config = dict(
    downsampling_factor=8,
    decoder_widths=[32, 64, 128, 128],
    learning_rate=0.0046,
    decay_fraction=0.3,
)
Rows from block 10 of the encoder, named by matrix and row number. Rows with one number belong to one neuron. Each number is 500 + 40 x the weight over the matrix's rms, rounded and kept within 0 to 999. All counts start at 0. Numbers have three digits each.
# fc1: MLP up (encoder.blocks.10.mlp.fc1.weight, 1280x320), inputs 256-319
# fc2: MLP down (encoder.blocks.10.mlp.fc2.weight, 320x1280, transposed), outputs 256-319
fc1.584:529541567500548505497486474457503506449503496497527505493397523436494425501515441514466523573516460414497480485551508608492463497522514498462468508496471551555475576525525586530504439468403463
fc2.584:500527509480479477497504472517507536472486525500479557515495501493527451495462502472545502467483484496516527528511526551499474499494479544471546524514495473527541436492534484488514496488503489
fc1.585:497444473502460474522501491524482482502552486508479497468457505512554482510474494443511558494481490510523522449484473435480465503528467491534524553474485522443518503543505495519519489493509527
fc2.585:535496511536462492478516498515486503466510526502512474486491491482496475544506503522474534520492475487561501502540486533511489505476483474492467506529526525490523483499501506552492485497545485
fc1.586:542492489482534559449593460459542427485438476390447428534504508540453516476519544507520502473519509472542487447613524426585537561516361413502529504445447527489543554521516467492491491478455496
fc2.586:506602468495462443612534378525494467493516575488532516511466535521457536461525481581521488566453440438413609535477475579524520564549499457545524414530514483546546547484525475472488483522545486
fc1.587:480470615447448531427529505518528510500504554587541501566573573511471510463519543525538596570566514480528535538530482538435548431473492496544409499374378400479491537415485572521518501548540414
fc2.587:550449446542511550503470451471541537527494525469470471445534489538469444422499473486478548545522446477532486488394507518541580538523529466459513501565481540418485503527499568519491515495515486
fc1.588:523467531487496474527468460523431484533503499502488518496526514510529463468491447513499499491490448553489458494508477502498521523503477494508543520486510504506490530494473474508497463509505491
fc2.588:497506504494495513496496506487480498481505502505504479508499504519504517497503500476515512505508493511486516503498505504488499499493480502496519489501531504495514508510495495501493502494500522
fc1.589:435453470564511581497511572523496523410600447496461514536467470532561572484477439484492549458483439367531551467475520431528424509539563556595525482502438484550464503514503454558462510430469529
fc2.589:500513479526476519533445503488490496512521474534474477525490486434554447486495460520470516469516457471519486510474538521511458523521488531492512518601469486575510468438497497427472509444488482
fc1.590:494508523520480510515520501514511510536494512476546492518487481500512516484483516501486519522495474489513485491500492500505481459538481490506485500489497510529494504512506531507500477512502475
fc2.590:502505496493511506492506507489510498501505496496507505509490507501505502497493495502504494508495503492486501498498506498496498500503509488490501495497500501500491503492505498492503502513493497
fc1.591:505492503496507511485508510504499502483503494488510503499494507498489513503497497500494516507495508511495480507497502483507507497490499508476483513499489508496494514504500497498513489478485502
fc2.591:489504508515491505487507509498492506506496510490515492506504523495479509492500492500502491501500505507496496487498508495489494503501491499497508508508495502492510491501495489500488499496488503
fc1.592:509493513438508523523503461472508505519486548503434577568465527485507467536468476526488530446484503518494381489521615524573467476467514408563477482545566542492485556515471486502418469563433474
fc2.592:518485495511487506503520493494479495495483499495485516525497493491521473500509497502488529511491481504495473500497504505497497473479519506511522481508504518523499502528500509506489519483530491
fc1.593:520499530478487515519509458510517533507535515494506536486480507516542499476464495482529477505533514504502503471497524525493486456529486488479494465508497511459464477529504484496521479475499493
fc2.593:502499489473514484505488493498489523498534502496514520505524496497430519514484453522487508457513499504518497522500489497476489504481542507474474484494479520504504503535512506478502513475516488
fc1.594:471518567470515566506445464531548489518471433455548502495471568465469518469537427416570509392476539440524507504493475437490511554539559474528489527489450500547493538624449538565498575408605495
fc2.594:601494507529526509444445495543541430562462646523359491477422483421499394413501451455582512418424547509502527691459450490463580625420418509521427502423559595515344446400503570424577511488552515
fc1.595:516506514501515520496491498536502481531507508482507502513491489501493492500503510512495503488503500504505495471481484481512482499496504486524512484505500491495487541494486508510526499509489512
fc2.595:501498505495497512515504496495487489513487494506485503494513498496496515496499512507490498488509504504501496491501504507492491488495484502498490500498503489495504494504494515499506495505490506
fc1.596:447426491534534485566353581442546437400476540441461495492506452562531445490408485470499475482470515402569563515555528452494395510584503574465514527518472438473457569470472448560562466513429393
fc2.596:533350549513486554560475482450410470450523440552397440519455551721549397584523419467431525515448394520396404538562402575505432352401550472417607494417334455508552502435468467677522475436552407
fc1.597:439485496510520531519526525517501462500481547477552505511499505478486525507514571486484537484492489514523453570464483528510468540503522510491555520567506481467550516473466524503524477501497513
fc2.597:502502483492491458472481510477481524480506493477488483476498485526501505467492492491501504527498489501496499506508514459512502461472483515510466521495492499475503511484492500495468479511496482
fc1.598:468619519546537483421562515618551380479480431489467573444497491566521453521557540507469417525555543518484459515464581508584435467439522533499515541588591474557485537504485506475484545541484512
fc2.598:550384532506387540453432565480528441492446542393500458543511346543455455455498485482521577511515562558425521550524412487518457504456609524595465464459536475567523429543544502503491511457479459
fc1.599:498436546521472534509560536522537460567529549437361464572451469439490500512479520517511485494488471491555481515517570540469414478472507499550536377370512489439458469417613444501494473485468546
fc2.599:517457515501546533497523461468491442515453462521474542472590477543437544500509471440537523500481449543522594469494511432590504402453494571477501500515533564456434475430485554423539453456473444
fc1.600:506503495512506497525497516489504504511514503536465517539522481523477501466518524514511492463503497482489500501499506515491522508485495478490503498505553497512495489469499534518499510494499472
fc2.600:501507495495492499498496499493502508501506491493498495503500503499500493496503500502506500492500492502489497503512494505494498501494501493493501502504502502501498496494499505496502487498501497
fc1.601:460490474391466449500520434430507580585526612426505514494581512489520498552514476471502503463517501380598425571466537442521571554431531526477538468516475433474529529517493503452573463552516576
fc2.601:496501487488481481500492491500530501452469489515571514510454494549442475512486523493516512524482524513510539496523531477500508498486470486538506472505544486502507538494501481477503472514507490
fc1.602:479490505476489533539548486460466480518473482499503476519485524512534464515431549464495517513470529499469482507496514437489515461467499487519484381529543541488463467508482550480529493539483461
fc2.602:491499495509506507499497488501497496497502487488486495503503504505501515507499497508494503483505517518506496513509491518525497512493500496506500503492500489494512498508481491499506499509503505
fc1.603:475504497452582489502528506506511502506547521509546463464572580490475486427578538515523437568507469464544465525425488492575532469444527460560441590497439450454508532482565452394486491558524544
fc2.603:507504499482504471494496485502505509495477490516480521496503511531492484504524503501498511505490504504499525494503499481472526510515519519495501495490491517503512516483498503520507496511524491
fc1.604:430542448486398524482418449453519491493486628469445414489480504547561547492550512393486555537513526539500462638556439482421452504579478538567429513455541457443482426485567459552503464379475552
fc2.604:483528505511461496557496463500526516506500512473470505493568491487526537521474490472469500478498431508498487568542494435530556504561538506504527483507495534537550567512534525541495421504451495
fc1.605:499480503493529515526467513448507512515476514537491501481544505508496527473486457491586541497506490530475480413468491507502518524508501489496482466513478527515533542494494535529513526499491520
fc2.605:506500489507510491502493513497498516504488510494493494503506507522507503483516497510515494509490500507492494497495505492506477490503499506528501501507485510503503505504498507513498513512506510
fc1.606:442499589489531535459531567479421506499508511504534427550501457481534500461528519458470532525509562449493509390524500508503489512490466509540484591503551543537464554543459478554464446509598489
fc2.606:474578450423393448500646476330653528365479482589560490499495435534433494717416525555488606390533410513495346528569636479555504450538423503444596510469589480509451587603497405637201518585525413
fc1.607:512469517541493500499583602493500546514442489506506555552538568454476518558537483417522500461549567558489539479477488428534509485486556440517510476523426463516490430480542484519515543527524464
fc2.607:532461444498609441533525519546544495574472476484511401553446465433434490415514544497515507445416488464426761514481423554548446539530686513575474515470432505528548548512580478488527623524516422
fc1.608:531469448564381484399523449495474460520547510471475409501403537523442492462488565484623402444514432533473563455516478537458416442476546417452529569473465552450486458407567544466537489529440515
fc2.608:501549512463479513537518511550513552484481527488475528561474549498515501455499550480539422500492515460464489529479527500482499514428495443503556497522481524516458460550560513480497471465446454
fc1.609:511511480490541480561530505491496525499498513511512476507518516484463475488532462565493489530461512493457498469483459492525486472521471520490481514501470536491464478532491480473484520506549471
fc2.609:487507478505496482507501530479528503503498499508501503514501526509492498522471524489497498510482493490506505506503494499504511497490496503502488481502537476501496502491492513491470486489519466
fc1.610:474526523532475538532484507561456476536463568494412458486455457577505439460497434444527502437481436502480473464495498465459486493500553552550452540540519524495503566496539508458491472506491500
fc2.610:508495509503487510497520515501524502533500511497503512480510510504494504498519515493501478487498480520522492500490473499461490496497493513503497483489533495486505496502494497500488476500519529
fc1.611:526499494543502497516470523504538512502515537513542499482492509496479468470499496507479509502500521504497505504536504494494463507473501510493456513498492506473488472520517488474511472489509537
fc2.611:502500502501499497503500507501500495501500494503500500499495495496506499500506500493495497501499500504494499497502499500501502497501502501504501502498506509502504500497502500495501499503501497
fc1.612:419492466519485553502517552541479495523515489384512529484446458521461517490418495447498525494520481486460398439486492443469427538504543503509608488479542421583452432495448503533520455494482558
fc2.612:516485547506496457481492528556481534450456555540514494518528502507541518491483488529445459451476527492463550518468497399509507460476487512468496506507537496537535484478494523518467493539493394
fc1.613:498458540487542449475473500460564397594464475468539496463477514409468462498568447469447479522518556467493549522557548546625471409594499541490554472559549467546524468508509495507476428547505522
fc2.613:495495495500489487496493483485490464518512501536522454492499473531490507474482490514504538493483517493513496505540517513487501479507478480507487484484480504486534514532465508474471532487522533
fc1.614:521463558525447478516506492526470471537547513482529471538471533530500498519478509522465474457483458463501426548470484490533494520548527554488514475461462413442552540471461508478480484533514455
fc2.614:504493490507515479485512502495496470478496519513494496506503507481488472504506483520488508518504503518505524478512497491508494508474515487504513499508508497509532490491512499517498497495509478
fc1.615:496518500505518506519509529503512500494490525524488487518468486463507501488535482512506516496517522521524496503489495497506510517520502479520487479498497509480489505502500505504520505524494496
fc2.615:507500505494506494503493496500495502493498500494505505498500508510489498492509503505502506493496501507494502499495498498498510499499504500491500500503511503499493505497495497505500501499504503
fc1.616:542503487434448479544415651380508438414593533459475513524514544440455489471507516598591586508436452535504477526543536451523582577480510598438531452424455498470502567421436482484491511483508517
fc2.616:477474448505577360465453405576364499383396382490641429441447453509447503351556441553581355512594645500503538488444476566461550565412543558519439408639454482561493477480508509419469491425526570
fc1.617:511518508518504480531497506519499533510526508493506519502503504478491519524508501523501497507483474466525505504497522498486520483523495478519516493487514529470486494511489518508489496472488492
fc2.617:489500498501511498503507510505504499518493512500493500504509495511499490508511510511509507512498491496487501491510495500497500506505492507505497491499500499512501499497495503494503501496510499
fc1.618:525470513495488465460480493497482564465485523584527499514469475573517514553476472554586510551506491470506456505535522454466509486526424439508489584524485506488520515514514456515425521489536499
fc2.618:482542505479639617486451439480500480438492617305539477594505542534501421627466518484520509519481460494459554594455607439456493437551488490526560465549458601576545532409496429525353506405517250
fc1.619:473445485496436448553525493530510506581468504489453461542464579394510373544540453547493535459451494487495457459483366504511462483497436546563587496595488589444513407530555478487514492494528548
fc2.619:471518531451569573511498508518509547521508471525443454456502482459490485461500469485487503534466429501504468461488502530486465538523515533490530479514502507491475501540568505515501506476551573
fc1.620:504519445497543539473491394553503440423404534466566487400529500520522464448453350627480456557518516428529440492584477519505511552455443559471451486492454564565501489606492432481538537480547600
fc2.620:543500520481591522481461609508324431430496446503463555468623567509482577506416534470478492604601484477494503555390392428506545428513510524457387477444552440383518507526507408499543580411500647
fc1.621:567484449464479606557554489535444461460414542448534503520475431507545510488434394475461602470530511550509483498614430482493441481513588467569502479518499360508458512514530456472548457472561506
fc2.621:496528483385542485505420573340627547521558380623521433524437514587460489576527419596403565437476429388477352484412552382429659374459506508467399508542378409686534441530508426598538478562491519
fc1.622:498555534556413465572553465509378449560515555458563554452448555511477514539477561557553519464512490491516433455469533425526558516449438443540446572611449475443504428461431532472456460558513468
fc2.622:554590516502499543544527557513537503452469483499512559500434509433451510560467560477451495496448467400510565552542426501486409598472521518485550468460591479576517525527494422434427524497545438
fc1.623:565499520506515444531572516513502471579502502490609511594506485581546467452464522465520426480493510503530502524503479457558400455508484485522574514435560557506530556635462510651559546506501533
fc2.623:617491459526481554551531497482545452400581421580548442596532610428408503482499517543609517555460434479526588466472429567439520558502357468405461478499492603593540512438498520475465546533388440
fc1.624:578463518426471470426479457460495528545492498513498503429550490477427484545486621464489504547471501590509440503623561474559523467577527527605584410491567402497495552433489452400469458482483539
fc2.624:484504584417564494527471507585571388436477509501462324530528511537438628577518495459427501514459512495440567586581599520460514636421535533351381420590623458450471430545512351555524529612505392
fc1.625:540510561507401483553512442432493412491549463622484443506471507488562480533472406431508459487466487515465552551525469522568485452468494469569532518570473502417502480527457469540484514514431471
fc2.625:406563440554567452377482532583630496462544523497558482478447514619557499407544506473452411519429556497444595410550494543536559506398419535497576480500427447502477578533505515466490443495569519
fc1.626:537602620515439559586489427539517478502499543560498487529559519430432498503591489554500558515510466487497495468484445539487468530462451555471436477531498524438497472505559519542547496541370469
fc2.626:514434512520516505522469502438494528438585510507448520479537514483501473474487547455517481535479502487544497471598516551493546514461551494480512553436540484518492551470544487572491483545557544
fc1.627:446461484545484490498508549434482382470361628484516509510483543525521470403558515523514480426475426468498492489436549472469494485558570515485538517482410465498517436513435493466519442479471462
fc2.627:569574537450483460524493455512482588618531539407472563525507568431469549503482486424440483433442538566507429576440469550438517555516542535397495453503493503440491486406591401503495556478483500
fc1.628:514497527495479538504521512474508506479501509487479573507488571507471472469510511547494475513527513431499473536510498518536514468468487548548495502476499444503511444456443552469492442526466536
fc2.628:499497503506485505523508496496498498507497496482510491514492508512511501523504497504484494511502506484490491517492519485516507477503501490503487512483517490496481492484493526505502481502515514
fc1.629:514542517521535477493515458506463486486469517460471503501506506493508512500497498486509514465495487494518484443490505533467529485525470536485504526478508495532471492518513503471521483489458487
fc2.629:492455500503515518502475530484464514485513497490506496513516479488507490494495500497485518464510504482500509506503527504511492467466494494485497512507494499494504498485478497499517529546469526
fc1.630:583482461511500361509440433571470465435467498493485473517524521513540499402452484497542494560525483490467484526506423548556561371440495514530514460403466447496475465411491576390556416503443506
fc2.630:501594558351399372390385548585422541537461587445520482348504541447545555498440570610553393636535469427484497433670562520497572429522555496474373474550535290509535643487452488599479641566632537
fc1.631:426506452448428536422502506487498507579553490570570672548530569542545531474442531491517538569531506612474529524639529455550472535486484404520534516500578513477497559406475539458536430456557539
fc2.631:571508590490331523570461503509388439550427459408549474545702546413563535503495461398573506618502515438681554553417548477395513418471501507519622437490515448579444551428542533438510409544469442
fc1.632:511514487484494477504484471488527496438498478499450473523484493484511524481487467502504538470515495497540478476520471484534503503508523462467514522521495539501507549495512537480487512482509518
fc2.632:502499496525494498495494508514484495507502514492481496488503494486483498494497496498491524486491506505488500498480500504512519499479481512509515487528495502506492502486499486512496501518486499
fc1.633:539497430512472552481585466539602528538415535597557457428535602560519574437544501443623449474465546508516372468503506552477528381492530504450475519436469524456495548468522594575556349480433483
fc2.633:520461479453436543449460440507563577588487498484558471584539553518474516559455545484416542562517462560450554536510470505518406517660570495512518354602518329474437377458525534550528531488546495
fc1.634:498509484494508461533474496535549483522452582484477436547508533483524494509521547488410481446468498514493585505523436477531530509528557511552534497434555534498507498514534545521536602418493565
fc2.634:480523523493504482505534495490510512505532482521484498492501489498512504485511486489501454516493501513494513523513486506511522463505494508499488498507511499514506496497501511493517484493523522
fc1.635:522511560517558577527404528521513514494469632501551571500451509575516419525579489483500481449473537477535421529435497492528471467465443486539463446462460556464492582508465535456465504577498428
fc2.635:444437489493530517576473462495529500563527521464443533586467453504515418520566448592474462563553441460506545515514499553515442494526538539459519566570461529513540480426523492578460454580465536
fc1.636:513463423497438484470448491455515545519582533588519469534548518465460486473451531482535485501531501540523465500548528481542470557529569442506519572494502524474457533495395520535499556546519517
fc2.636:491537460463453513509452502468515510527489532509486477569482442524496428539492516473508499465518494522473459524501506459460501538581486529457479486537421474487513492506451479506510527460516500
fc1.637:473568525477503488459482448569488481483468468557490447492518464400486538450535518442481465577464510523469522542491539579547400614494467459580447416576480505476457438487451485549530428511440503
fc2.637:509538549472534528520499471413521503465502496552548569546519517544485477453495530496408567505479538514510476505458495433546478494501526482481547533522478504500548500546498462526487507444509502
fc1.638:497471501499504511526516515500509510485483501504490482518498499496511512500522514507515520512523518516485493497479488497522488471504508492499492491508468502496482498503510485490490493499507511
fc2.638:508527504500507496496511515501484502500506485494516497484499509503505488494495496483501485488492511499486516521498495490492505512482497491502486500502497488486493492500504501526505502525487494
fc1.639:516516519494473497540469456534504459495490513481492528488504529446465472515448509522521502479504510472496476476460498484541581465535529520488495497523483486477529506528497563526522505527541472
fc2.639:506506494501497496487499510493510498505514490495504495505502504502507503494503501505488495504495506492497486507487507490503487510495481493498516489508492497505496512493503507499495512493490499
fc1.640:578482452420452471498528572499461405442530554550518506537510520423474514468480486433517567397499499476535499447564448510488451532447529531469491481430587472587516520456512489466449510561522441
fc2.640:439483474445517480519497524452488464561508480471511491458515457507533561506538519458421497505435526494463515532480522537506525432486498475536556479491469498503516487439511452527457464499560483
fc1.641:490484523468498499563533505523507503499484484495487502491498495499503513495513492489501495485504498502492480494509497493537510506513499502512490477499500489506486514509497512519503538481494495
fc2.641:509502496507505513508501516507500495500507501500507500495502496504495506498505492486496492506501500499507509494505500508509506498496511501500496500499509507519500508492505504495499492490501499
fc1.642:613471451477509562490499463493392537478517538486516528463560548451494614503567521553532492605467548502478532394481506477589649458493494613447449507553589497497522465427505531573514548563528477
fc2.642:490491489506553464520479468510523546428515485458496481524415421498435497475484487436521505477448508471545457556501481543481497496532480455407529498449518444433519493556486578531531499423492530
fc1.643:434520458508550630494544481404375452455457507448572435477449482495644557482487524403457565561445527536618555507416626553511449474496478525538478510516476518563519464560401417565485465563485499
fc2.643:555464544454522525624509621466484435655468554327496574664551461609417441554595404538510535436443515614552562524467535516460440553540544369600433445473439435443611614511454484478437385452393560
fc1.644:520500465517514517537483464501537495511497492494484505497535495527478486499476491520489502486486518514500497485498474472493467495531502458508515497532521522490497492505491501509523499516506510
fc2.644:504498504498509497500496508502501481503514523508497510511490493511493496496494491510501522503494514494487491507503508510501484508507485488482485509502475496503510496494495506502504502494519502
fc1.645:466484447465597503553451551574422586495432427552519461478430582489476377405455506610544519487532527518467460537504490556481570503576499499531557492449640529416473513482522484413565568426496546
fc2.645:529463589517578537415525509455456503344564547386473503543544468454573518477497479467609538516529568490380420532607472452518457442456470539445579514499443474577394490536497461503517453597531511
fc1.646:431445509537446632521506504537556422476518428540526398548472511525474639518490541468493423510512475441470467480483506530517474541473511489529491532531456514499507441533454575508541423496524511
fc2.646:503452469559570543482528488519508495510544552523469472546519526512470524568547504515548442472489545515560491487525495511450581489510485485490534493546531500485496529500519440486489411508512510
fc1.647:513623425452544462537588486479440473466557485529592598478514475510518489573437453482513439504482484467495435445458570493460488484464509556458524475604495395431528461466380523465493472622481515
fc2.647:480528473467522543481516415501585583414479516551492489540346492515529496542592460572498453509546433493451604570542460458456467567497499522513536414508508458537535418474497493439502466471469525
fc1.648:514480474485520519559573520502481522437495528411491503556463505504530461549537532462467460402434457425469423551459507487520394540526542517467484464581517429511485473565517472519506517499516489
fc2.648:507507526427418452384460491511544491484478458478455557506506472507484511443512525448366493476461538530476531456468433521530535525563481470481526510515508518503422465542442525600504511537481509
fc1.649:422505608519431563562502519555531458529446489487509486458404437541525576479509493520493442487539536510518485500483506404556463434528545523518556482454458503481488549499535450445618455456506528
fc2.649:542528464505514483533510526497494522492481487510486525525494524516466492509483508517480454514516512518538480521499471496505466506508496486504478502491499501476511504494481498506500497483507509
fc1.650:470478423469506489545494481498532439523503515571533515529479474493573486419564502454454459522484473475488486481552457494546570431505502423494538486510518480442455487562507456518493457527499493
fc2.650:463501504491494548525511505512439419515504458512535505548515528538456474525575512499450509492505478525489516485516500494514530540507505475521509520481476496492452494550500498520481479512483552
fc1.651:599480471592522565488494481529507519495406505503490568550547586545459573532530410463455554432489510541529479560560483532510472537520506480398535500535442413417541566533380467392465507446493570
fc2.651:514459503476561458392525451422458457403547524553497403544463549559686461364481508557407502401497457560439552487582538427592600554474587508432465507502294427371495497485507528433586720441542576
fc1.652:530469470527477550601429546552541480470447577503572589494601448589615469427535483602476490502547513426440413480434421474435579500487526490444483459442477445543499449334520509435452436438514432
fc2.652:569468427407580516419439503586481563543581492475601507438523463384445527425565526486500491384521444523463378480587558548521411351388499490540519411484477614548487597548399454573518472437504448
fc1.653:511529492474506512552481555493466425464482444505482460496503471508567490401489447420564480590470475550530502446596498549543450526597461537489562490432438510591551523504551488484490426455431474
fc2.653:511473444501467542525474530514512521483445527457448571495520495483483498441510514504523544518506511456486461442454505487479443470515495469477462482477494524479527570483529532555505459482562520
fc1.654:489480487485488479475514512480517505506502502523485483501518470501476490510522492473489519491503493498489504496495499477505475519518519480495480515494480494486529504495487508493495473476485523
fc2.654:473503500506492541536484507505506520497523513476509500493487499497499513515495498509499533478501502521507499487507513505527507493477496490527504512490485514468482512453505506553480521490493508
fc1.655:599491532542568382481558484529488622496486520493538422470488481423473509591575480493427499485568454552510542507580552531497445501464479452550609504550470542515481376439579594440500458467467462
fc2.655:431532629542512507387537464552531575440414582512530452391462505452431424451593531486512477514538554516536499525414426526389478484469534488552454509434529395475526498474513549429503448435449510
fc1.656:465537467422495505475389605527518492511422539479522517468537464489456502438559599402444511583508509540515486397498429433470508596486520495506472517549499551471549596566404483552560540508522556
fc2.656:383547522434538382570548467470447483489443428494452688533361520380432527446571525492563566560429550539558291524492553592486534511492509537454451507306478509507520534447519554596459308464529743
fc1.657:479472529519535523489569460453417456498486536472532493562488491440475550525577460476533561527496533501506538446407492516510473452495506531484455466435497457498470422457538526599551446477506519
fc2.657:503508499507501500513487478512524509487459505501502506492486496504482489478528507536517482495478486512513497486521472499514534492496523525494513492517542516520510518496495511510519500498484509
fc1.658:461591550485524459543531538480555457507490473522489495435488473501533555527470507508494522519515514524479453524488444545493528538506503505447506519513492521509476532565488602477466495489504491
fc2.658:506515501501510495484518481480508505503511470495509489525499503525528501493493496485518515504497504503479507488477533502533487496474490525499526501494492507483486515501495529507497502521486496
fc1.659:499517514504552493470521501499486512484517478476524493535505541503477514523462515480508506499493477525541472503470459518480452505455513430520512505474527498500486503553515571520516483519493483
fc2.659:492495493502503485519505504494504503485492496488508510506485507484494504501493497500503492497491491490505494499506511494507504496497489520500508497494489491509501485487488506497490501492483491
fc1.660:517473508481504497498479472542491494498531534474479486520534506475504483499509523495524494493494512515488522498481507516510509491490489482511497507502496497506488534514510499508493505486489468
fc2.660:480513493487481530522519468510509499485485486499492519486495504491453510493515502488474460540520506500514498502481499500511496488483503506509524468518513491511513516492484498476500465501492488
fc1.661:504509517479535491526530489523519507489482501523497467517525508491522482506523511527497477515495510518497495524505483485504502505489508449522489473493459516511448519500519503497506497470539494
fc2.661:509510506504504505499496506496499501500493510495509504503500498510501506500501511502498490507497500487490502498492509492491501488497505494500501497487497497499504495501503495500504503500515493
fc1.662:485498430546458478541519531468544496460466515509533444520541532462552500542507487527582522489503529444498500495492491508505503486446433526506446553545520503447521528545453534523521458515535530
fc2.662:448493513483512542483494521456534526538501474506479523489539515488503498524493524501528541480524503458537528515517527509500494545503532463492467449500470490499452484531509486462521476507489500
fc1.663:463504523496497478511485494505471485520508471514536475489487489539459467486523498475486483507491499521496514488510490482518471486538498493496506510470472497519479513535468498520484493537529447
fc2.663:492502497502498495500498503499506501500508497499510508498501498502500511500498503502500491502495503493495507500494502504495503508492520494506505504495505503503500497497506502504511502495500500
fc1.664:498512509494496511503493501489505491505495520508499514491494493508502495499495489522504508499498505501506508498484500498501489495497502495511489499500501501493497496508498501506496505499502496
fc2.664:499503503502494501502492503499496496495498499503504504495500501502501495500499496497505498498497501497499503495494497509506498496507500496499495500505499497502505494509501496495496490498505495
fc1.665:499491502512547589562531520498488579378545491519577563428528470447583520488497514439471521537462493491459476524493475464508475476542482552568515501501550489421416460552448513463528514662483534
fc2.665:564540448479457514582521476459593487518517540537510503449554538596409522489572498538441541563492479471498502424519427443564440551547454445443448547440541498479499494497530429594535521598505607
fc1.666:478449487492540501475512494481468519486533479511525520520513508492448503482471524562479463478439548463475445461454512497506586487491469494485473487518511481484524461528497524498460515509462507
fc2.666:530484509479511507486508507491496472489487514501485496498495496489493522504508507520508507513520496505481493521512503505511495479501500505505493512517513491489515477477488501467497497513519494
fc1.667:503510440498535517481465453450441526483485568517499521486499494502497510479430532491483507501490506492517487466423487478480504500510493523488471492464498541475554460464473459472520500501497466
fc2.667:506498494503502502509492488492505518496495495511492474475499489487497503501499505482487522504505497499499521523495513511485508506494513478520507496498516518516494487505517506506512513497494508
fc1.668:606513486470533475460488549481584484448465562495498435406502499514420385480523499473483542495550544496483467499516588489629477506402486430548498459458519521452434569484462502601550530460567493
fc2.668:451524557478507486397478413494500494529472508460580522533419501540517490488450529550541448572515484472465486461495514451546435606564509468503532515512490533510529579553459532420448495504458470
fc1.669:490500543481470493522471481471461531487494502525507475522553508517491465506498534504467521505523494548450498528486503495506492505529471489502461463500469526510492509480491498502501495491549512
fc2.669:501500499505504499496498506496501501499499498499493496507502502498502500506511502501501499504502504501495493505498495500499505497503493497505494497502505503499503499500494506501497511491497491
fc1.670:548504405541498484450498520513510445475454524511468445459480522452524531547519510549529528609513442430452457463519442565460450485455469509491507442502529510521533532470470490479452535438473444
fc2.670:516480479453547502484477451461479527516491495486497505487547458515457478496469480557476463474506512506505501457510506519499542506489476504519473522528481490502516575497546553532513440501501491
fc1.671:558530456451477520424444512474505468554543576451557553510554500600476588429616463525492527488521484582479461574534439498484557453532507453504453483494519507505475466533461459506561435474434534
fc2.671:514513501495492516502494509493492502497497501496515486491508516508516495487493509516502493501498501501518496490521496495515500483511503500490498505497511502501483491497512513500486509481504502
fc1.672:544490487483490477525513506503522506485487523484477470488517489513508499515486547483518529500494477500488516479497543474506455519496508508505488482513462510505526499526482505516501467504461497
fc2.672:505505503499494500504510502508499481519504495502500493489499495502505506499502492497495491502513497491489511485491497522496499503505497505492498489508498498496485495501494514498493505496509504
fc1.673:517501551528513424496491572575555420472501543467459546411513517410517507510511468535453465447480499462538495512611565450448414468542502520510497492524472463490493483470413491551549559457526448
fc2.673:520547475511503452430413448436467552525588482540566449462422486525497494473500477504448471422471515510504511502454443471526510491554499487443507457565495524483566454488430555436508529529468565
fc1.674:517487523498498460535460512500506481497501498476502469513478493522484521507503465493486496470513502444492496536477497498541496491493497504503511509512497510519498465508509524543486517489501463
fc2.674:490509501501512503503488497493503513502495492499490506509498512494493507502497496493511514491504490493493496492483492502496506496493502491499509500499514500491507504494506488500498497487505499
fc1.675:447534474588539519466590538480522464494475464458512474511440545524549470490535489506513537528516464484504467508534559548547524483498497468516503412438431518537492525553527439496502432455439496
fc2.675:530494492513529508515502449490462598528546483475479480506497483529483493506524491588499524501526517508421494502498524506520462483445509536495573528498505489498514551455467470512489487549494500
fc1.676:511523479515476472455538521517465525524469555526467562486506497495535426476459477486554486500521487454496495546512452518518503539516483520545541527492473548508551533491469530515523481461494516
fc2.676:491510495508518488507512510474485515493495482464509504496545523486505485515532518516486492507492479499512483503502482500528491518486488476499508513512495468505524525522474489507534504492512515
fc1.677:494501486481508455479427498436462543473512514534577506548485503532462545464445518526483525547509443449469505484339528539560488486560501542458449508596565538573462565557501484586535461490484422
fc2.677:461530474522464517472485494486468493471487462494516500500505499542441555502546457485518521447503439543481531465506537515494528494489497512504514480510466503531486499496513476543489499484486496
fc1.678:456484507503498442574399489511434481502490521526439491498453511473637562531427464544525487518438485488486513527541665603465508457494432457461513541510507412525489506576513348523523492586496468
fc2.678:454522518491502285476490597596468450490496325412557486514455446523400455460544516668495595416573418576436451437421440447479576466405579512510407550579526610521447504436533505405527424460478738
fc1.679:511469519513491473470486445516482504484484534478507492482456528525500501496473467504504496513504509513490476510484506486504566477529510505511482477514489491505510493513463512462516511515513497
fc2.679:514516494486527501495468508514507499551481513522471500524494502484488459486490504501514502478518499476504500515492492505501513507520506473543485500498511489529500498483506500513509490510479488
fc1.680:565514398529581504487502482416541487504508568509484469527469535495470481494438467526498537549440501561488436478518550527581442468526530536377511528488481508511563478563479476539550451542598558
fc2.680:557575561555528500414499486493471571463429539406473617570494561543403486524461464571464482536488446447428571536513476392513543512504435481504420546483433536447539429572480505511527529508509505
fc1.681:477487474537488497499547487475535462544533509444578465497414482475494479515525485573532490494520500480525540407503484493561462487519457492512449526428439478567499516496496495499541519494493466
fc2.681:541510487548492519505486495490506493495493512491506527506492504513501550543476500499466480539475475489505486526538489512507514513538511484484476489494500497487477499508472474504523517504483496